config.yaml
model: "audio captioner"
dataset: "synthesized solo parts of chorales (CocoChorales)"
train_examples: 39062
gain_aug_db: 6
n_mels: 64
hop_length: 320
input: "log_mel"
spec_augment: true
win_length: 400
tokenizer: "word"
vocab_size: 56
encoder_arch: "vit"
encoder_norm: "layernorm"
encoder_norm_position: "pre"
encoder_activation: "relu"
encoder_mlp_ratio: 2
encoder_head_dim: 64
encoder_fused_qkv: true
encoder_bias: "all"
encoder_qk_norm: false
encoder_parallel_block: false
encoder_inner_norm: false
encoder_drop_path: 0.15
encoder_patch_size: [64, 2]
encoder_layers: 14
encoder_width: 192
encoder_positions: "learned"
fusion: "prefix"
decoder_width: 192
decoder_layers: 6
decoder_norm: "layernorm"
decoder_norm_position: "pre"
decoder_activation: "gelu"
decoder_mlp_ratio: 6
decoder_head_dim: 32
decoder_fused_qkv: false
decoder_bias: "all"
decoder_qk_norm: false
decoder_parallel_block: false
decoder_dropout: 0.05
decoder_inner_norm: false
decoder_kv_group_size: 2
decoder_positions: "rope"
decoder_prefix_bidirectional: false
decoder_connector: "linear"
decoder_tie_embeddings: false
init: "lecun_normal"
residual_init: "none"
optimizer: "adamw"
lr: 0.0018
beta1: 0.9
beta2: 0.95
eps: 1e-06
grad_clip: 1.0
steps: 22800
batch_size: 256
epochs: 149.4
lr_schedule: "wsd_sqrt"
decay_fraction: 0.3
final_lr_fraction: 0
warmup_steps: 1140
weight_decay: 0.0
Rows from block 11 of the audio encoder of a small audio captioner, named by matrix and row number. Rows with one number belong to one neuron. Each number is 128 + 24 x the weight over its row's rms, rounded and kept within 0 to 255. All counts start at 0. Numbers have three digits each.
After each neuron's rows are labels from the 100 clips, of 14848, where the neuron reaches its highest value: "peak on" is the class under the peak; "loudest band" is the band of the loudest frequency at the time of the peak. Only what is clearly more common there than usual is listed. The data: synthesized solo parts of chorales (CocoChorales).
# fc1: MLP up (encoder.blocks.11.mlp.fc1.weight, 384x192), inputs 144-191
# fc2: MLP down (encoder.blocks.11.mlp.fc2.weight, 192x384, transposed), outputs 144-191

fc1.377:120152106175134167072149111096122131120142120082142121112085131170156138117111121102146110110110117144191132142139143134137135164112149157080143
fc2.377:122122113147164120151136148082126135147126113121101104103116176122118121149171160115133107137132133119124101110126139141146142159081101115084145
peak on: D#5
loudest band: 500 to 1000 Hz

fc1.320:100146139121085130079116137132129141137100150120141091126104148140097131145103109112127150123114118088166112142093098095137111137100122190132150
fc2.320:145120101157110114141095139102132129100165136129164125144133115153126092079176117157161117199128111115115155135123132146120151122110134128162101
peak on: A#3
loudest band: 250 to 500 Hz

fc1.136:103158149154139152136112142085124116097117142081124108141095130117164142156107111169139122138127102159153141122131147141128112113143163122155072
fc2.136:135123109114132140143107116149128129128129113113101109143122112111095148141124115144098104124093165131119108151106157155167084182120107156110090
peak on: C#4
loudest band: 250 to 500 Hz

fc1.148:167132111148089132129144104135099168129158106117100139114093114170159151122103120117144138113157179114132133154170137116150183129108138164124123
fc2.148:134092087093131145141143118119085142125158116095097110131143114141107177093120094115095166181111148105144137118164156104145113131125110145142106
peak on: E4
loudest band: 250 to 500 Hz

fc1.21:112151110108144161137113110134144102123120107159172122135078093126139140135111102160152098135190126108154164146156089100148092132116133163107106
fc2.21:114155116085162124150174106118104122129096129134110124105116112112140139095115109145099118165143154092143146102160095101137120145108103147128141
peak on: G#4
loudest band: 250 to 500 Hz

fc1.375:138138120150150173097176137128153111147113137108137123084128133148159091118128129110117126123136093107152127144183133068111170137123154122109160
fc2.375:111130136158173092106140131114126133154132109140107111099125173136100104181158142111136132106120126147114081114108132129121155135104148117102165
peak on: D#5
loudest band: 500 to 1000 Hz

fc1.153:149115136086124112123134110155149172155100114165169123142081120125143136117144115143179135128159138120130100096157080117106095108117125146089119
fc2.153:117153134102148144142152094133097106122091134105123113139125129121159095141121113176114112147147148117156158135164074116120096147111105175116128
peak on: G#4
loudest band: 250 to 500 Hz

fc1.211:202139109124105106161136168161118130073160069159135094125147098129138146127110124158126127143140128143151162146122128088151141146135150117130128
fc2.211:138136150142129134169127105146161159102167100107081119090148179140128141106141120135129072127140156113111123085140180129113172132076105133122153
peak on: A4; A5
loudest band: 250 to 500 Hz

fc1.139:126106111095141180131137113113117127145117099154136125117121096127156122115139089121153106096195144110154136109183110108138124129106169125095135
fc2.139:107110139106149122175131098136100098131076119130125159122108104094131125139131141171107130160150152126123147098127087097138120118106127153128126
peak on: G#4
loudest band: 250 to 500 Hz

fc1.179:107150143105114164111128131116079154109136121084128120147092124119150143143102107163132119130125103148100133180081130178148107160187184170096071
fc2.179:124138139138160141150112133128101118127124109107079095166122154124107137151146121149104117167096136146130108144115161165141094148067132141115094
peak on: C#4
loudest band: 1000 to 2000 Hz

fc1.174:146117095138105131132131110125105137122134132094126144118070131181116155095143114118121145147149159107159129119142151113135126096107132154144118
fc2.174:118122095104139143175158151141082153130132110136121107159113095127095171095119072150109161157103179100107100119133139120157091142107121151116102
peak on: E4
loudest band: 250 to 500 Hz

fc1.117:119106098132127147100140107128114168120119111097104109116096130176104119134135130087126151083137183115164102105164151128135129087120138145107116
fc2.117:116102134116161133132139119119094164138162095133115131158143121138102149106126078134096187183115149119132100121158145126146096102072137167148129
peak on: E4
loudest band: 500 to 1000 Hz

fc1.98:138147103150158153068149142104150158115131141082107137099106140166133110111104117127104098114125113131192133126166162114155165144119146140107151
fc2.98:120120101136179101131137141080144112141134112171103124103124131087106124136175143129133104133128112123130096113108150154128130152091112115097160
peak on: D#5
loudest band: 1000 to 2000 Hz; 500 to 1000 Hz

fc1.359:110148140108089131146162121164101135099160104178114100138119107133118137113101077139154135129165137116119122126112137156164136163117118128129136
fc2.359:111117107156150104174116150146137104138108091118095127148099117145063131130163124164095093122107147117079105079091161134131138151079133133139154
peak on: A4
loudest band: 250 to 500 Hz

fc1.315:144178091133114081154133110144096173096175104165123123116103106139129143083097103126101124148116154124085107110103118143158162124104143133114123
fc2.315:115149126132146114188160118146128107141112099150102115155126114115140121112131125132135133177133134127108110082147140129131166102037114121129165
peak on: A4
loudest band: 250 to 500 Hz

fc1.135:108142132120137131133115136112100174102128136065122093136100140124161203164140092142115141140144141128109117139096121157129137136140145178103057
fc2.135:129119162167157157179124119144081121119120115125078097178113136110112130162124114143100137135070154145143126131127148143142080124086129129113110
peak on: C#4
loudest band: 250 to 500 Hz

fc1.125:120167110147132153093137169126133109115128090121111109072109142160145160144113111131133105123162118123153137165137148105143157168134143137103129
fc2.125:114137120129173105169161147099119102141117104155118125142136139114082110173141139107110139146148133109118092105121114114144140107099118134126160
peak on: D#5
loudest band: 500 to 1000 Hz

fc1.126:141086110141111112119097143122122158074143098139166133132113084168162155137081129157137106106137129133142146121164142124107161136110136082175117
fc2.126:115130128098144126127145127117147112082125089162182126135112127087105132175127092143123133150125152137107096076160091100125147118133127154154105
peak on: A#3
loudest band: 250 to 500 Hz

fc1.184:131128129126141178128142125135114142130139165106137110154104139161127138094143125088153162129093090125145112149164153097133157079117107136158137
fc2.184:092116128139108093120101150089075126086144139116174128151154141140137141128115093171135173191113130121132151165138100126162107101116128162139133
peak on: A#3
loudest band: 250 to 500 Hz

fc1.170:149171157140113141128150129152053149117151126104115127154145137111126130163088133180125129102143151168141115170097117143135119136209182123111072
fc2.170:128117137146165123181129135136100131105123149104121100171128124111113115124140101190112125167098164103139144151126165141128095131097146150147092
peak on: C#4; F#5
loudest band: 500 to 1000 Hz

fc1.41:120151129142100117157164140135097180109157096132130091145119133128133150139122103126118143151105141116089101098141091134135120095105106115142153
fc2.41:123137129152154094156151118156141110151123073152081108130113146129133081155134118130146119109134114136118091096104154130116174106070147092141203
peak on: A4; A5
loudest band: 250 to 500 Hz

fc1.26:142145096114165121135141096117113135090153107095111104134079110159114120111144105102117146145136161096130086135124151132126136127111130137143128
fc2.26:125103107153143125198137139132141129102138113133125120159112109093078114138121092180084145163079165115104098072106130102131094112079129149154143
peak on: E4
loudest band: 250 to 500 Hz

fc1.217:137126107104142116145166146117172137116153119137118169111147111146087167109163131116109148118121135116088113112126153116123107166175111107122119
fc2.217:133095100104136095154127180107145138162119100147112144115177108096095182126118102113117143148109128098109107132155160071171126186148095116143138
peak on: C4
loudest band: 500 to 1000 Hz

fc1.104:119144148113114178142124148099095114104102130074133117152093112123175142128080107171133116122117112180141147124114119157128084140188155163135057
fc2.104:143122099116116143165116141123129120132113108109103116165126111119102164125126118136082110158084149126133128146144153153169081169100104136121100
peak on: C#4
loudest band: 250 to 500 Hz

fc1.114:117148128143077162136127107133112180167152120096141140119069114209110168112132134115122130123142161119113117099113120120168124132117103134081138
fc2.114:132095087105113132172134124131146154154152108133125143127123128126070150105132131114084143151105166102082087096118146108134129143096099145140120
peak on: E4
loudest band: 250 to 500 Hz

fc1.338:100142149105122162114094151099075151122121116068139109146086110109164140147110115157126131142116121164125133154115133149138084134189162166138077
fc2.338:135101119126132146159097153133127133123106095114111099149139125125085162148124112141111132157096146138125103144123158140163072160100113141114092
peak on: C#4
loudest band: 250 to 500 Hz; 1000 to 2000 Hz

fc1.340:138091125117123131124130166122165145076133122105146114134164108126096146098115139132114153143086085098147130139132146096150142071124129128159111
fc2.340:119088113141136113138150165105115107150090134144143155157147127094105187148112109107101153153082143114119110092143130108142160120143145125152112
peak on: A#3
loudest band: 250 to 500 Hz

fc1.66:149164112092153112110168125109094196086157095152115115145129124119123167096143097128109147141113162115087121106110137153133169105124127116115132
fc2.66:140106120121149059161121127141156130112126101178100100138139124083089113143153125152168132143129101134104108122087144145113169118083145114140189
peak on: A4
loudest band: 250 to 500 Hz

fc1.122:145173073145142146097170140100127106116164085114113093116140100162147139097108116145127091130134104113171141144130161112169157149119146118087138
fc2.122:092125094116159087172157141112135136135149119150127147143139121115081161136171124139117142126112134124119096118100133109126131143106141113116133
peak on: D#5
loudest band: 500 to 1000 Hz

fc1.296:125127093128127101138137177139113129114151060107105106091091145182146153132116138140172132115134118135173137148129097138139132143117161132115127
fc2.296:115157141166105116120111152138133116127087125126138148116156148090112123140137117144170135143121133088133097188149139117132117116122130100145149
peak on: D#5
loudest band: 500 to 1000 Hz

fc1.183:137129088161119141125123109113101149111147125093129124127084112183108157111133109092122130133132167101145128106132115131142119094119121147128120
fc2.183:133121088091138150156164131133097166136145104145113111149123103125093168095138084131085151162099169093112103126152150126157115153105130157117107
peak on: E4
loudest band: 250 to 500 Hz

fc1.81:134146137144139147084102147135111126105133107148125122131144146153187120163105098132146117125183140167125154154142123142135102140116123163163162
fc2.81:126111144146105102098082106128125122061163129146152105144155152143136125138149106141150142155120096143120152160107136135137136092074124159190157
peak on: D#5
loudest band: 1000 to 2000 Hz